Weights of a small contrastive audio-text model.
Training: soap at rate 0.0012, 1200 steps.
Data: 78125 training examples, 1.0 epochs.
Rows from block 3 of the audio encoder of a small contrastive audio-text model, named by matrix and row number. Rows with one number belong to one channel. Each number is 128 + 32 x the weight over its row's rms, rounded and kept within 0 to 255. All counts start at 0. Numbers have three digits each.
After each channel's rows are labels from the 100 clips, of 14976, where the channel reaches its highest value: "strongest on" is what is common among them. Only what is clearly more common there than usual is listed. The data: single notes of musical instruments (NSynth).
# convs0: first 3x3 conv, stride 2 (encoder.blocks.3.convs.0.weight, 224x128x3x3, each kernel summed), inputs 0-127
# convs1: second 3x3 conv (encoder.blocks.3.convs.1.weight, 224x224x3x3, transposed, each kernel summed), outputs 0-111

convs0.65:066111130110214142080104149109121129133058143110083143094148181128108118128146126065160068167180155106105134124119097095151110108109131106072161098120128169096134137102070135153129124132125168175069114171180101119164162123117090109204092135082149116154152114112097156052114100201139123110123127092066105138135091143160088130129134094163108061167121116181132132186124171121113135112130
convs1.65:172158100083154119137122117138061163113087134138135128136106089187142070124104113075109093073104131089127103118174105121116135094133114102153092149174150106148155103153139186111088120105114113117087110113104101135108079109202151070144124151168104123121134161161095166153140196106079122130062090115135156199151118123064146110058162102160
strongest on: octave 3; bass

convs0.123:118109121145170093195130109109175134094130136085126082175128098152137100129104141113143088165178108078185118168104089146150084099196119105103135136118129131126118106146088113112123146149128139129112093131097098099094122129160104121143129159100071111138128125153166160133095114136123153099059160058063120175188200129175105187146164090138174095136098120190138143202179215098093116129128
convs1.123:118221113144134090118141117158100159139139130188149119048192141096108139086136134123170186155177142146108115126160139124144130129089142118135165105120111165171130140178086203124124097139173153084135151174100131174209100075125140184085157083096182129150150142172136119179191114107117103122122099115125119146130130086182133112106155101155
strongest on: octave 2; pitch class: G#; note: G#2; note: A2

convs0.185:133133154144183183128143091128127167098114122117150136099125165166052098155105156162094108122085077125134117126147132155195198064112150143046169101142080080102196159109126100069117171120143184119091191131145190171129101132120139113101102097088136080177063134136106163148158126141156137168093096116095143146132151142099092125099140174117094148109102132137147176076169144132153112163127
convs1.185:172090068132189130168140107058054112145145129113091172111090089089091120138127116139137179121102184147124164162122130094149078120066106127141060168138134104142149138131051177153143088165111128162109047089159156099172023146149164143118094167157145179084098144114126148059130143132036143106107093167089105116110094143055107105135131147137
strongest on: pitch class C; octave 8; note: C8

convs0.135:168076098151177124123135174118151143138166169148132115138132041129172127158130100191112145152179173118084178094178103127179061101144111103136179131070173112089092112092110108093084148178111083132124159172090090097172164127131122102151108144166142160125144137143150102100115145131100125126100109145114155147123062086086103222103181118168111134120157094133148135082183098135168113115103
convs1.135:076053121124087158186112145191155100141129087139109103151135101133163100087160129151131102117078102135152135152185181139138098131170095052148163140122127097076080147139182168098121151166138134175123100122121175138096088104135123201114108110119088059172146143080114088123159155170119112126151205183108150149098192104198167112124058120124
strongest on: pitch class C; octave 8; note: C8

convs0.80:110164143151168121156121072123177146135199114119095151146109169106114126110129116140137170127176151156156108130121096097140112135143086146197160131123111084136163150203122101113151106092118076131063168134118142215156122174141102102102100114064069183172151122082139158091106091149114109074136174108147119119149143082155150125157128115092169157103116099094119057186111130086160058147169
convs1.80:133138078111103107085131102174126097154159096158142066193140145113127130118171137118171136110125111127114176080108131167134118151124140122129128169155178132199177083167116133098171132122089100083086183128131090117076188114157114082088170135096167134073173168149089047133141133153168189179137174136138162109108079080102139110116109110121
strongest on: pitch class A#; octave 5; note: A#4

convs0.186:103108096124159148171144145110061140206220126145107138191110139134159108107185117163080162100172141116128074081156086148122202150136118147111158168115158162142157124162106140119156133112118143135123115138136104138102114115107118196167194158164111106154147122090119124143137153130077184099106138154121179165122040061159144102118073131158132121044122143143100131117148145094108161153160
convs1.186:178100163170102145071117088189114109146191133088163091146143093118153090184198113169127141071160105121112173147170049134119151121151141118165118164146107113145137110112147120130153043054063137094115090140131104094103113101141108070103080158147088131103037130085078114067133099146135166131096138098172187147133113180108092126109049126147
strongest on: octave 7

convs0.150:102091178137122114072112084144099132149123104093136113119156200168132122046152129118106149170157088165146203156126177126192130097089108118140138094128055120145158186083153117126148174172111129102086163108118123117150185167115153113137148117112168083168152104195142134147103095146115121172143085086166125097106154144110151124068079097079133101109155075115104136121111099063083095164119
convs1.150:203074086089180151195137139087172120163127143126113100123198161149122102147090155161127111113146146135156153134094165123105086079135083077116162184055167117131124109099109198074139182174167122206117148130171122153089156140100082109158130123146092146022163124100108129148092141133120152084163133134123088095171123073139094111119094114173
strongest on: mallet; octave 1

convs0.25:102120152104118155207111112245085114085153156117146127110124146080141117125044119147142090153162127123126102145142151095100101132168237103124180124148129129110134137160096124108090103165088127093135137108135137106150074104153105087098152167178143167167164175194139172112120129104083134087116155173164112074138086118134086103112127071072140133073169115117157120150136123151134121140134
convs1.25:098128122119177056131182163179127074120122107107085093164145112174100133140184147152219104173154111152157176085107089130120117110152098144122165127030170149146159158185142148211117119170150101096149108093113122120175197101109139142120143077148129126123064086082155156105136124107133061129128191130117165090173135097154144120162157146109
strongest on: octave 7; pitch class A#; note: A#7

convs0.129:164102114161095140168138088117163136139159091103122179163143117073136070184185113089144152125088126149101165140125129131161103209100112106150125178116126133093131139061102098051118105150152190153086141100117113099087131087140059105186075141202163141109142115139152121125097110112131122108134192136166149111114096090122117101203090123154194080113153130138173098090099143091101129108141
convs1.129:171102081062111117105103091151106122117174136125164120153158164057178147118200152159118156124095151157127133069170099093159163168105125136114121119072169132117153152080154102125192110132139143125147116156089108081130151141124110066092165071121121094123113136152153098131062133139160156130225147095058122096121058115143112133099159156073
strongest on: octave 6; pitch class A#

convs0.108:109122165145145128118153082079098171149154131147168138149127170150168109151154083153121125176189088143171213145115124145107135117127095157127130076214142141116087090105146128109106181108087100143072105086135158087138158084146099134150100117148068106101110148113087074149123112141120117110144131107094174110135149067180117098126094085123126095197087092168117078178146134188046144126134
convs1.108:149150092175120155134108172158092131121131095058136123124114111193107172151170144090128112122159107130144159143086140182116120096156140097128141182124117141182147158205105146113180118157088132157072106119080188148130122129091121126184208178169129150175157123177082136160180132106060115142102072112152141151145134136084171137130176149141
strongest on: bass; guitar

convs0.107:156160099145121119082152123159139125142126118092095157075129148109154124112180162118217158148161128141125170144105121106177111169068138108171113072160138120066109132140115117063157178175156137086099126110155130171081091147136139112100100144128125108089095161162105138174217161097197128170051075153136099098141196134139100129174176159161091133124145128104082153128115122133128157157088
convs1.107:101117092183080151118091132124164157137133110112139145126172171078143135145082084149144165121071132125062088145166107081151149162130136109121104108159074151141132131128128126080055100123120128117114140123104141130121138065123160136085139124114160104167088166151058086113105135148117107111158128228159122171163146081130056159120128094179
strongest on: pitch class C#; note: C#5

convs0.89:143151154162177114137138119106117143091152145120178103111122152122148107110144121145113137068158220156095207150156156170113125082126177113096166173117112108094116125133108126169123193101112156110136110100107081081147113093089110147083124133132128085140174110153084076106105086184080176110184080082049174109105135123117158100143113139062095133137126100114117204113170117106075096150119
convs1.89:173114135120108170153150076143131106108113103134081109114130139156086051156140103169141099120094163195146153114154153123115107145153099145167116124109131147094135110141145165123100140168105169192140151073127085178136159106113147139072097159175098126093149115158159143131159171100143140163104083099151150157127161148058103145143141149123
strongest on: synthetic; bass

convs0.166:106130128046121117134099146138148093081146117118154150124083108130107191176095110136118202178149129163173109145111131133136173155118150140069203100193093122121158088156128147108135171136111154124109175153105132138121091171089120113127131138135094161141121155095180172103098098122155091108110073150146172138090119135064098135123090171144104047156137068162079137098126064100167088071100
convs1.166:129160056151140115095143110074132151080139155093084189148150113083099152128133184105081166104162130072093162157106091160140112159132119136211120128111105103200141088173124191142140095115057055084107126066041180125172180088080125128124066131154122164153104172154127081129130061079104096074145106081135157094128095124105154136162089098107
strongest on: mallet; octave 7

convs0.183:128159116140159126155139166120119093139073144128122134080069107147128102140119157070152111137126174175173127107123149082140080104164163046183134132111194128157112181123127105104112144072135118167135151079177159115122137153151149110145146101127122128166103076176139082114124151170170132137149101171078154127131090129189066113105057185127114150146136084173154165088065085123049150112114
convs1.183:147113130089140101109096132169109177131161058176124111162137124135139103129106118127147085157149024186113133128125158154084123139156157096134085064124132144154173114135106135100144157130088094130142122073162124195061115105106077110145130150121103110109196151153068121173158142129159094214104158155111126134109147094183149143102060085113
strongest on: octave 3; pitch class D

convs0.157:125167154126191117132110111086215108122164170130159104063124141138192163171183112123076171074137101102082146113110169090130150139130118127131102105134161106198133112079146205085099143187091080195095114119129142141147150128101132090106123138150168115136139113159155128102119108125161164177115130100114168047138081096098145130152089159110064113140169167124111159155151127120106103155072
convs1.157:102151154139137134130101109196084112109165171138101072077133151176075121132130152119133162132164122123118122150193104151132078137104115075069079062094213104152174146099073077151179110115137160135089122065107130123118138124112131179134109137131060106180160115087120124088136136108129136153123083151053166169110192102095129111066141104142
strongest on: pitch class A#; note: A#6; note: F7

convs0.172:083055098133090115147150094084188141107157170158115103108143135071151131163155063100168124101100138191064121158171137158176183086135155113111125116137130138108131102092120074116111110120114131147181108137142117099158138090148154104180157101202135115143139173160119148104162159199098113148152139178098121144172087140157184150085128063187140103134146110069129127111170120124126076073112
convs1.172:165133070166120110090120090147142112108167118156122100159132101167118088143124131229245163197133154121152147147171118143154152160140135152171137142174127160093150134105149152148197111152122139096111119086093105137155098121118117179144110079168165126142086065172156134142090093149160097117193145166141058132126191141174113122181139191149
strongest on: synthetic; pitch class G#

convs0.53:111153091146118113129113132111088162160122087152088179068102130062082086053135091109151130172096140113117182127225160134085119128091198120136112115062138153068121122177086117108101121135117173120129068099120135166141177112124113162136032114144141147181157106112171088120113130113107138127127145141136107108073165160117146080109113134144111142128113073145093084164152136090180111140097
convs1.53:181071081090104148172123080102098135200113185101115140096141118178173153138109133154143092034091085072161104152127129087125115152125145175089107135131128146124141134163161109116090145122175173132120146107190093099158101141129090167101146165112134092126065165103129154102137126122117107156144138173114151141115171117151142145122204114134
strongest on: pitch class C#; note: C#4

convs0.8:150089159145158172097164146149118056127194085140104157132138073154155154197128121106134105131163107124209087107154096178149137091114132128067081130157135150119146193082097134171142125149126152126173137124069091124080070148141152112153127133112127115105122121108114123147133127098139075060085141163132120129186160118171189085108108156106187152060130160113125137180185133161099113092096
convs1.8:144101150163110093158190114111195134147077046109138136132128025129093173183109154137096150180107107107121063070158132142217113154161113120090109127136140178095178142126161120123104151104170108166125157172134082115152114187181165129094130140144138122121136116114121122171064109165093113123140118137087171106127126118155119143126143158128
strongest on: octave 6; octave 7; pitch class F

convs0.155:093152135132120157156103193160158143155141144098091109179089093109184156157146112106168144127173185123118190119095140188106082038107168152089146150126094139093083186138114161057124158178129109135124147164115095172112127114100046132114059076120108143125158165172163138133155165173123137126087133150085176128084141128108103087112104161108135142118140160174130124112067095108104102101118
convs1.155:128144161168144140122112189158171113188087102137167122116161164102142168139138139173121109185145103097158072129157129100107158158165109099187099120128078127142188078158135142122126194132120132144107146211076173127096155043128110153164124161125147132122161066110138165138178130159140057182106148098137114167085112165105195185137134133201
strongest on: pitch class F; octave 4; note: F4

convs0.72:183127090122170135145113139097123181123180129143091096132116087171174165095110096162128090107135140135107131102074140092101111120128114101107114102137140150106120088109130092124072130149183148152151138148159112069089114082139154073173130127137140052088086129115139156122150202068167070091145145133065169151100093095112118116155202128067127062123110074081141118072171153112116104124170
convs1.72:107110144157138167088154148066116174122123144127063118144162088094140134151170094121162151128080139074113103167166159105112207197178109187135162165160130187147128137113136095121205066132093130134181120138094146108159161090100191154151160095180106158116110167132111159141144143133116150157103148178114075117140204082060105152135067145129
strongest on: octave 6

convs0.181:158153094155117125095107128086136150088179168153192141103103104133166171099145085134124128198185081138130121121105101172143147123099100111083155136123105150102122211137088136102112081141105106157116126096100143104152081162127148133144109155044139114157121119157156149130146081180180120093106150111130122189090123148158116184134109108106182093168049130140176145174210127133169141075087
convs1.181:115110108114104083162118145135142170104148134138120122147077057116116186159109148174136203125142122174085141141133114106174133093116124158159153141160145127189093140140173124093084131170072130114100066144105126151159100113150184141180149110150114141112080119110144084154155090168114145153069070183066129102215090162123118090156085180114
strongest on: pitch class C; octave 8; note: C8

convs0.45:139161119095142166138140123101140141090119203126122194126117098153115140076155115153104155152145106047074091165162052131091174157199122149142128146088091151094180165161108114151195090110136134139174175123116131054089106137111143137155167207146076092101149138103123162081111148097149141126097165082124081140131194157129177140143129139130137134138173135110102150121115100098120156188119
convs1.45:088087115160088177151105159122130122131090120096092087182055097147137121077067138125070154173089143065141105123138099150152150097088093115148127174185163114077099139153129128148103045133078116113149130155152102145136133136171085134156119093110043154114144126106169121087129057192149152181135068074171149165164098121086101144188171155127
strongest on: bass; octave 6; octave 7

convs0.202:150116083099144101101171131191159127119168163101112123142090162158145124127130143106159175119081123117167059156135168140100091133146083093102131099078105106112149139131153132147143120139113118198075080080123118153083164126178104129115011178067089146132167112083163149111142126195109126101091094153163120133160112099176120123149087123080186116127152189170082125083134129110097129095147
convs1.202:096086154146123141093083075105154157145112162137144136181119127133142100114108098091134137106111104152168068096105103064111101130141111038123096146132112133152132146088111109105125118146069111121137136104065110149128081124105135098148200150120175149192150111153116155117121168188128125094199099120129135231109132162104171090112110126093
strongest on: octave 7; octave 6; pitch class F

convs0.66:035154094158121092175096129103155112116154134109149122160154125158179132131143141114107133123138071153117155162113140174082178153093158110072146133183146107076166138164124168109080102165138137173118130120123133137166152149113041108115153163076122077078177138133103060157116184077124149145146158098092077171128133124116134145139166094092070184101185113157170117103116086113121125102076
convs1.66:131152138148114081154149140102167099156101093105090113133039169129145126138157161118174067168130117134134125127155138132137149092111092100109056079166132098142133140144142150092108100170134115106069151144112169182084149083147109143188172190130100161167096131145173160099096083158091180126158123108100127092118185159125131085156137195138
strongest on: octave 7; pitch class G#; note: G#7

convs0.154:061165148104169242132162154156147109083120086158154149092171069162069077131157122146134135099146161114121128145076119071153086088097150031151164093164167114113132108111111129102124153179108187124115105086172164129136117124149154107142133072174127147163097115134156138085143144111167152118125113119103082101137085082143140164115104102112128126138207152136131112129108105166128087080143
convs1.154:185109108102157176076133147161069131121140162160161088133116134141115136084134144179092170162146078146133151135148164171096080169116143129101128112098110102141123123171118160189046142148090153097132135083151146164123068119099108183193098112166161155093188125105120118139105128125100129121133150134100115150130166110110136137109151098167
strongest on: synthetic; vocal

convs0.47:088127158110125123125149114149119100116095135115107203208073107124118092164161118121051141118097186091155119122072110134125143114097158159115133142195065089145112174154151106161130133147134124098104169085141110186134051148163082098183159120162153159110164175089148195159127077136113144075125092117148145077149101164090097173126125183150154136081127160127094125150154129166159125135168
convs1.47:131129082150148192107112137231152168075098135126125151162207158096145089113089162127048157114154167149122130135109111170086172151091134105100136144108097130126151155149104094161102139099126144148072166125133142117158083123155165097063084113154147158113136119156091088122174142071150099143173182126069193153144092121112156121169098118057
strongest on: pitch class A#; octave 6

convs0.63:132092121119149136121097155144141171089083106137114105149203149127133144101062137099178106125139132071158118151156206160091161148128160162131192172106074097051161141118177162197097141113112117139118187109133123077091150103101104149122087121145115178122100155125101114137079176156163117123132176156114201126122146086101157094166153133145165189108163094114109184089098100163137087136119
convs1.63:137165147055159101111119168117126138114121115081173131098062114104104116152138141077106099139099130158183200031158162105138101073132153136147156151093143112133143109091143147139140165186056106165154117155143193109122140182098147124111115103154139070141186111177122158110106139120069169065103171142144126127106175168067130102085158131123
strongest on: octave 5; pitch class A; octave 7

convs0.37:166184153083125091120182106123142147148142189095106145126092111146103157162136092102128154142147110108098131142142159151100145150139081101131122131100134103137174108154118090147176120075147165127113126120107111151047101078169145176182117080115143138162206139120095141111175098067141096134036118119170128093090097140108152046095097107150084166134120160232083125102125114100121104128122
convs1.37:130087151134107085092120103117102143118132140165160137093131100077176178124142098066102172161067116103164106170140118180097146102106175144103129128143102149119115109125089154090119169143104091089143185097093137169133115157116077144160166133134166145119106176084111064077106148112147148140164079134125075114208153111154118121138170111075
strongest on: mallet; octave 7; pitch class: G#

convs0.48:160145116092134099153088081130160085080063157166114138157124111125115067143120185157177200113130165142173173139128159125100105111089128128130183133174069084136078180132133104079161161103125084165136125150137111193112155077139136157112110116125160156161149127165151149156095121109078110137149145117069180088169161115146130144091100117117130066081137156157105120115191130069113158203137
convs1.48:155110147110120122190162151156149150204189151182147131031075117149125123154118123084120095212101178130071148145111124099096154141165179110149100132123070078161155118157092190113127188143136116153133153152119129128094146119145128127071146096061146177169099107128106111148135068122125086079147130112137125134145157127130119129084082174113
strongest on: pitch class A#

convs0.189:111135145161117046152106102104116107174213130094101073137138144156186161150113096185104133112152134127152185110071153123147157174102145104103126116187126100114120137187174179093156090101111132042141123143186138124119083146094140177145147146107124102090088113126142086212118107142143116129125181130098144181155162120165137175164169115082138133123105131163068120174164136100103134094141
convs1.189:118159165099092140138139104131158106157107108148079116155103094145126107153096089125101149132091178150112146106122157152205159131116099146132077223113196094093060165099101107118126104136148104093162135203134169150127129130116065176148120147122125097120088100102141110125100174147147144136129118119133128154163137126140136129128138166146
strongest on: octave 6

convs0.88:166095093119096149171080140097078095082106096191142115202154113168135124126134095072127134111148174102087095170120118127085075150100143139092158157105121073151138131154069071114130106153097122139177136152083109106104085077169186171065097195099086083150143155129173095115098168121158158126131134170053130154172130134117152112132112105105137113145157186123148116131188120118084117135143
convs1.88:123123112142138145074091110136167125074045185068161075181138181158160155098108182155165158053072100196153086135140123136187133127119132167129161181093121116131119161106180168163174129085144113193127144120157155108130108129122149143097176116154171122121126080123172126107147143131201218114142171174097146111135100162152101108120136154100
strongest on: octave 6; octave 7

convs0.99:065115211180198102099164147154107113134142114094096110109103124110111138164087193177114149190172123103130141144148067168138150143169101155114163122154105146157152143098124096092164128142123109052136096129070168154213169121171121171145159177126122092109168094110150117137169115109160172165192180072131114152126175087094123127102184142117113153149111112122095132134152092114135134102124
convs1.99:099153128127136144153108146111080134114106158128118106067147138126099152094072118120138109110130151134068130141119117131112130160097125130149143114102109100075123188106113153127164169125047181090154130153212098112120124188110148165135076075081122122149136222131117110168183144085176174090129105062156131076140085136115083105140051127130
strongest on: pitch class F; octave 7

convs0.113:144085087158066146083097158130017114116179147151172141111104134163135149116116210142152089117176113120133143093128136183123109111194124087079121082095115072104138102097125208153111133122072143127121125098079104180129139099161144154108077132109148102115067127141147148091119081112101158130125138107110134143125156124095147140140140103131125108133103168086183117076108065082125055107154
convs1.113:148155101096082138125125137124180092112110096111100171070143114160153097101126118149127101057136164137102169135156152211144103159140087126118148090074089110082091135108084148110115126081091131152114128108092090142178140120164157163096121133128119058123106210074161148153116141130169114107090113191106089131093083129158078110120168130109
strongest on: octave 2; mallet; note: A#2

convs0.163:135130142095118142079092167143108079156141173104139121130129138188095175115151112066119096084107123074170160130148141109176135153134082185129096061146103139127098109112160103116113157107059165149100172123058109115089163127143152081137102100129067132178083147121164104100107089191065167095118158126092139138128144048164124128115083109162150093089168158123145104139131105149050105105101
convs1.163:121127170072158128117205064189109130150125128156173136121147108069115128118091131124096126058054106130125135148146129132146118157137156089103126119105120143120137154091139086100146111128107141167074128104105133153125134125128093129133175153159087089147124085124178072127151139148145153119078114093043180107052128106113147124093168136088
strongest on: octave 7; pitch class A#; note: A#6

convs0.178:128178160109149119131123124130125131107096078124134158153135112091092144182109150196109106136144166178048161119116168129135162126114101097135076177133152129073149125113146155109139104152112115138136146099140181115120119136161119100162067117217113143129055102191139107088110157099125118109110103183105151068145136122168168142123101136195117081169103101082195078157083212145119114086126
convs1.178:089118070130183076100187200092103149089079136133108135160115096137122094168105129141147158073115115106079114176109130107085154074104116075074116146150135086152101110117109084058102152144129109117167085121105150173087104076078180117159138143099145159104113077133121121071094159137115133064047089103156097128181198177116069100113110141131
strongest on: pitch class C; octave 8; note: C8

convs0.159:082077117139097136097149129142129136109106158119136097173116111076154073157126143124141159075122163129110092112101158130137158143163151113097084074135073162134098195070125125194106093162090115128180112111098081124118187060106163119084076109096161151093145122178145173073178148102110122130115147141112148154101132089036131112138172089163142112126096147137085076112185107129106065160110
convs1.159:175086126176090080136138160180140113181150122128089140123167159127238119126181115159106117145132128123097111136163097096133167162098092114112170123067064134130079118126110130094145061131115147126120165122077167110127139088152165093063137108154127112155121139164127121127152128091144143065141152095157198109123109125108141135119105128174
strongest on: pitch class C#; note: C#4

convs0.78:150094110135127086165117124111136205128140105102169095151151149165193136170140155179168124138118134093140101142128106084174104116148107111105161118133064148169116153156149075123137146169069152099107170150184178143085115138083109102140093160119147136137069109153206114093175148099099108165095158148118099084186095115062120098134132155141122097190120128209085078124136160148141137180166
convs1.78:103106163147160143174156145074085111168145106103123144122114146099106136066103128130073151164078093081066146144102137056133133153123110175165093153107158164132118208091176108130109111115096158134137137212122091157173152107133131191112084077105118156172128139156113152100139123149172187178107112130133120154082193113130115094129148100133
strongest on: octave 3; pitch class D; note: D3

convs0.24:157154183123107126099120092124093206132131149106160229153030155137141140097133063099121126144125181181195134119119080170142146134105108130151139124178148143121093090119108163121123159062171043123152124148087124087097107155131138111126195140096142084139161156108131124092114111145138131191112163124109142077138124117124171113141127130129115079151143136162085143144129169070126086075090
convs1.24:162141076139122085118126119086138139100114075096159095113127114080139126096188131090107143160180167096135145138142153132129111186128121115110127126129144161114104079173147136193129104107161124082123100064122122118192127103132114128144124206167118135163142090120108137158114133167168098118165110082170092019130111109165141073135122159163
strongest on: octave 2

convs0.205:103129136132093095179125129088126212116163109075085171133175129092096118082137134104129182120090138159072125103110160159136136094102175085119102128145100132117159131135182150155137134088127084161102107104167176157164188116067159093169154147146100139105178150069217104120103128111093115059093096158047160129123181133123142132116126117122121163144180176143117107145163104145130166153166
convs1.205:155142084138145058081182148190147136146079089124137097151133086069052190072134142155130194151134129117159142131124132181136142201144078099084135067079139171138155096115090119177104121190065134109076151174144122054144151124090065101116086160110168122126162121162114174092093172169134116144159125129138089143122146110099177164143183099062
strongest on: octave 7; pitch class G#; note: G#7

convs0.115:133128137155197140120093203118129184101127155157181115120095122150139105095162202171102141169176128134149081136153127164160105125101160132123121054113167210100084107121093103120173135210149157128130138143112183127140102184120088098097137135101070159061149072108130101175120076130137089182155119082159083135136147134118150152091142154123135146147123114092101152121141114078183159150131
convs1.115:162106159100133215106085125119151112157179182122148068039115152162095134103166067097174123127102143123142110156120119148128111077144110150162158118157165184135179088137107168190148160137154158182120090119211069205114094159104119089150146078160111100142133163065089124124117095111115158097138109159130161140093145169101114103166140106118
strongest on: bass

convs0.110:068136146106102163112114112123186143083124115149136105162136120116053117128153165116156090125170115156113145179139096168090162138159113147126092126183145109065143141139186129136168111091173075111168100118079114125105204149151103140106069126103128117115163139141118132058132072141103086149207088113110132178155142148150168071098119103177131131075142169130070133204132110183094154136135
convs1.110:147136092138208107188110114182140118092206127139153135140080165134025128113109180122110075087144142125092081075111173099123085184165154093088161147094104123125161114101114189131069095204130119180095088119123061195133107142181172123120115107104116139107114172161107126149144094058077112131111118090126121170197165111134125143177166164129
strongest on: octave 5; pitch class D#

convs0.174:094151105034172128153125199085192124161112097111123111137088129120106149155171170166111094096131165120145146184120112133117102159119133137061169109160170173154158105145104153131121186176096100130185167057129117071160172168089096143094179082132152085136111134103102139187093097128105115119099102082104127143130095140172173106149131144140149118096135171193130103083110117121107106092087
convs1.174:147155079051135121081160123168191165136127130152142164166154129104168102102101169146081111138135119123175117154172141141106062140137065123162098119124149109141107064130119172144128135134184090110152156114176167147107066198125059108088114151095113126143152109065095103077108143079159142109103138090114133144100134178153127121171087107108
strongest on: pitch class F; note: F7; note: A#6

convs0.144:097142090095107123145154065117121092040087114174112137119134099121139105089188058165131120124099112070166132106135151089109106173146077202175160165173090103116161118108154087125132167146079201177118105132180117135140099166166108130079107071108100129096138058167168133130138148166114118159143166151160179111134106133156152123072130118103189142122139127159116168160120136104090106097124
convs1.144:123111136128148102149072068186130144133189128075154175127123122122103138149123113142128124172151159112147138098104105136140065085114132143101112119056173165168084150142203133155136135171205107154060123130154139097108142104100122093126174080074151159171079083120075141166105185082135129115138153112084106162145105122114172137089184152100
strongest on: pitch class C#; pitch class: A#

convs0.156:166150100166191143120135075176138102149113093131160096143118117129121068146114142134062175111066171145154120182171136165124084120128159146157128076137184140145096063082129059179114135143141146142121167148149116081160141144142125164145127133134155092196128055146130107145160147153176082072133160149065129129134157132096062148116113171086207089114138116143084121145165096157152123147121
convs1.156:114117098149169102064094130115095147168177099153110115159156183091117108131122120186138148078066200195104155140149092080181119125132099147126111142120121092080094101116103183121131077155122120123132108113169079139145142118144152092128077092110141143112132159179140119081141147037066122125174144094141134132043097103128102141091133103133
strongest on: bass

convs0.198:170100102105159114115046118133172126156070065149119134156161094149124137101081135111118067080142169113169150137138143174155099095149099148143188141106139119127104153116130119110091138110139108106168177142127133126133159113099168155127135073204161127092140194090066108139118140139117107107115103149063170152145037088076146157083119183157068098113169108186112131117140116115165156120181
convs1.198:091176090078152134126103122210150080156113184115118138127181134112158079156122122182180077102166181082157092096149123111180121131152076110137092149056085066102140135092134181144095158118108077145116101177103115151130135153104155141129134071150080115123064130100111105118146055124142186090070098179152073071117117163149138141116130119123
strongest on: pitch class F; octave 7; note: F7

convs0.59:139097118219108179132149088147097114156113126170113136135102083058173109175158123085132128115147084129131121134140072176161134095110141139131120085229122069161139170130120091140081105099130134131083131109106077140115097127093097155149113097182094162097135171126120121112101129146073173130112179149114035146139114116104114103111162103093137125101126199125104106157086074133182109129182
convs1.59:114114116141141130165118146170069122109135087130127119193111114111155171059123112107110121137123122105099132161121168124181131123118172135147161099110058121079095126123170115139107078091071117145125119136144206104112097147170158086129128100090162097161143147180176114128142126047166115101144199126159121130111152130158130111175149115190
strongest on: octave 7; pitch class B; note: B7

convs0.203:155183144072153164077148152127109164125197172103146179138080093054137055184180111083120135143089100131118096083154163185132147116144170223148040141124150144124075078066093148128154136109117168144126094117148155115151127096099129123159134135138117136144116151110109154140093173092077120112160112104149104136180113113104161135081136163152127162123082149110109163123110140163078117150129
convs1.203:110119165095117159128112096208136076157121135138133112094097100130169140156102157145060096137110122100130081084112145135091197112170153185079133093091095130087109071193128110147176124096110135162091139080185142111114105209100149093116157103151150057100148045150142119135094148147143151108126190112137147158126126167128165124093123115158
strongest on: octave 6; pitch class C; note: G#6

convs0.39:080151099157139099094146099131092120117127084136176120125177131172106109099105153048095072157143133125114164143144047112136167138126092087107149136198109138118153145164129112098113172094204113153206134079140139086110164105140109098169080088101129090160121124143153096077122137157157132082160121111093163128161099128175107110187130116151191119114139105177074123145143157095071065137163
convs1.39:134114087144094097122085110082141117121139117144167137146064148141121100103180108172149125131199075173107132161152122110132104163118144136172182132167148111165169148134091169121148132208147116209043135134102139231137147098162209113151114084146082111095166065125109094164140158093124098155137133113099146178106105050118148135095172159120
strongest on: octave 6; pitch class F; note: F6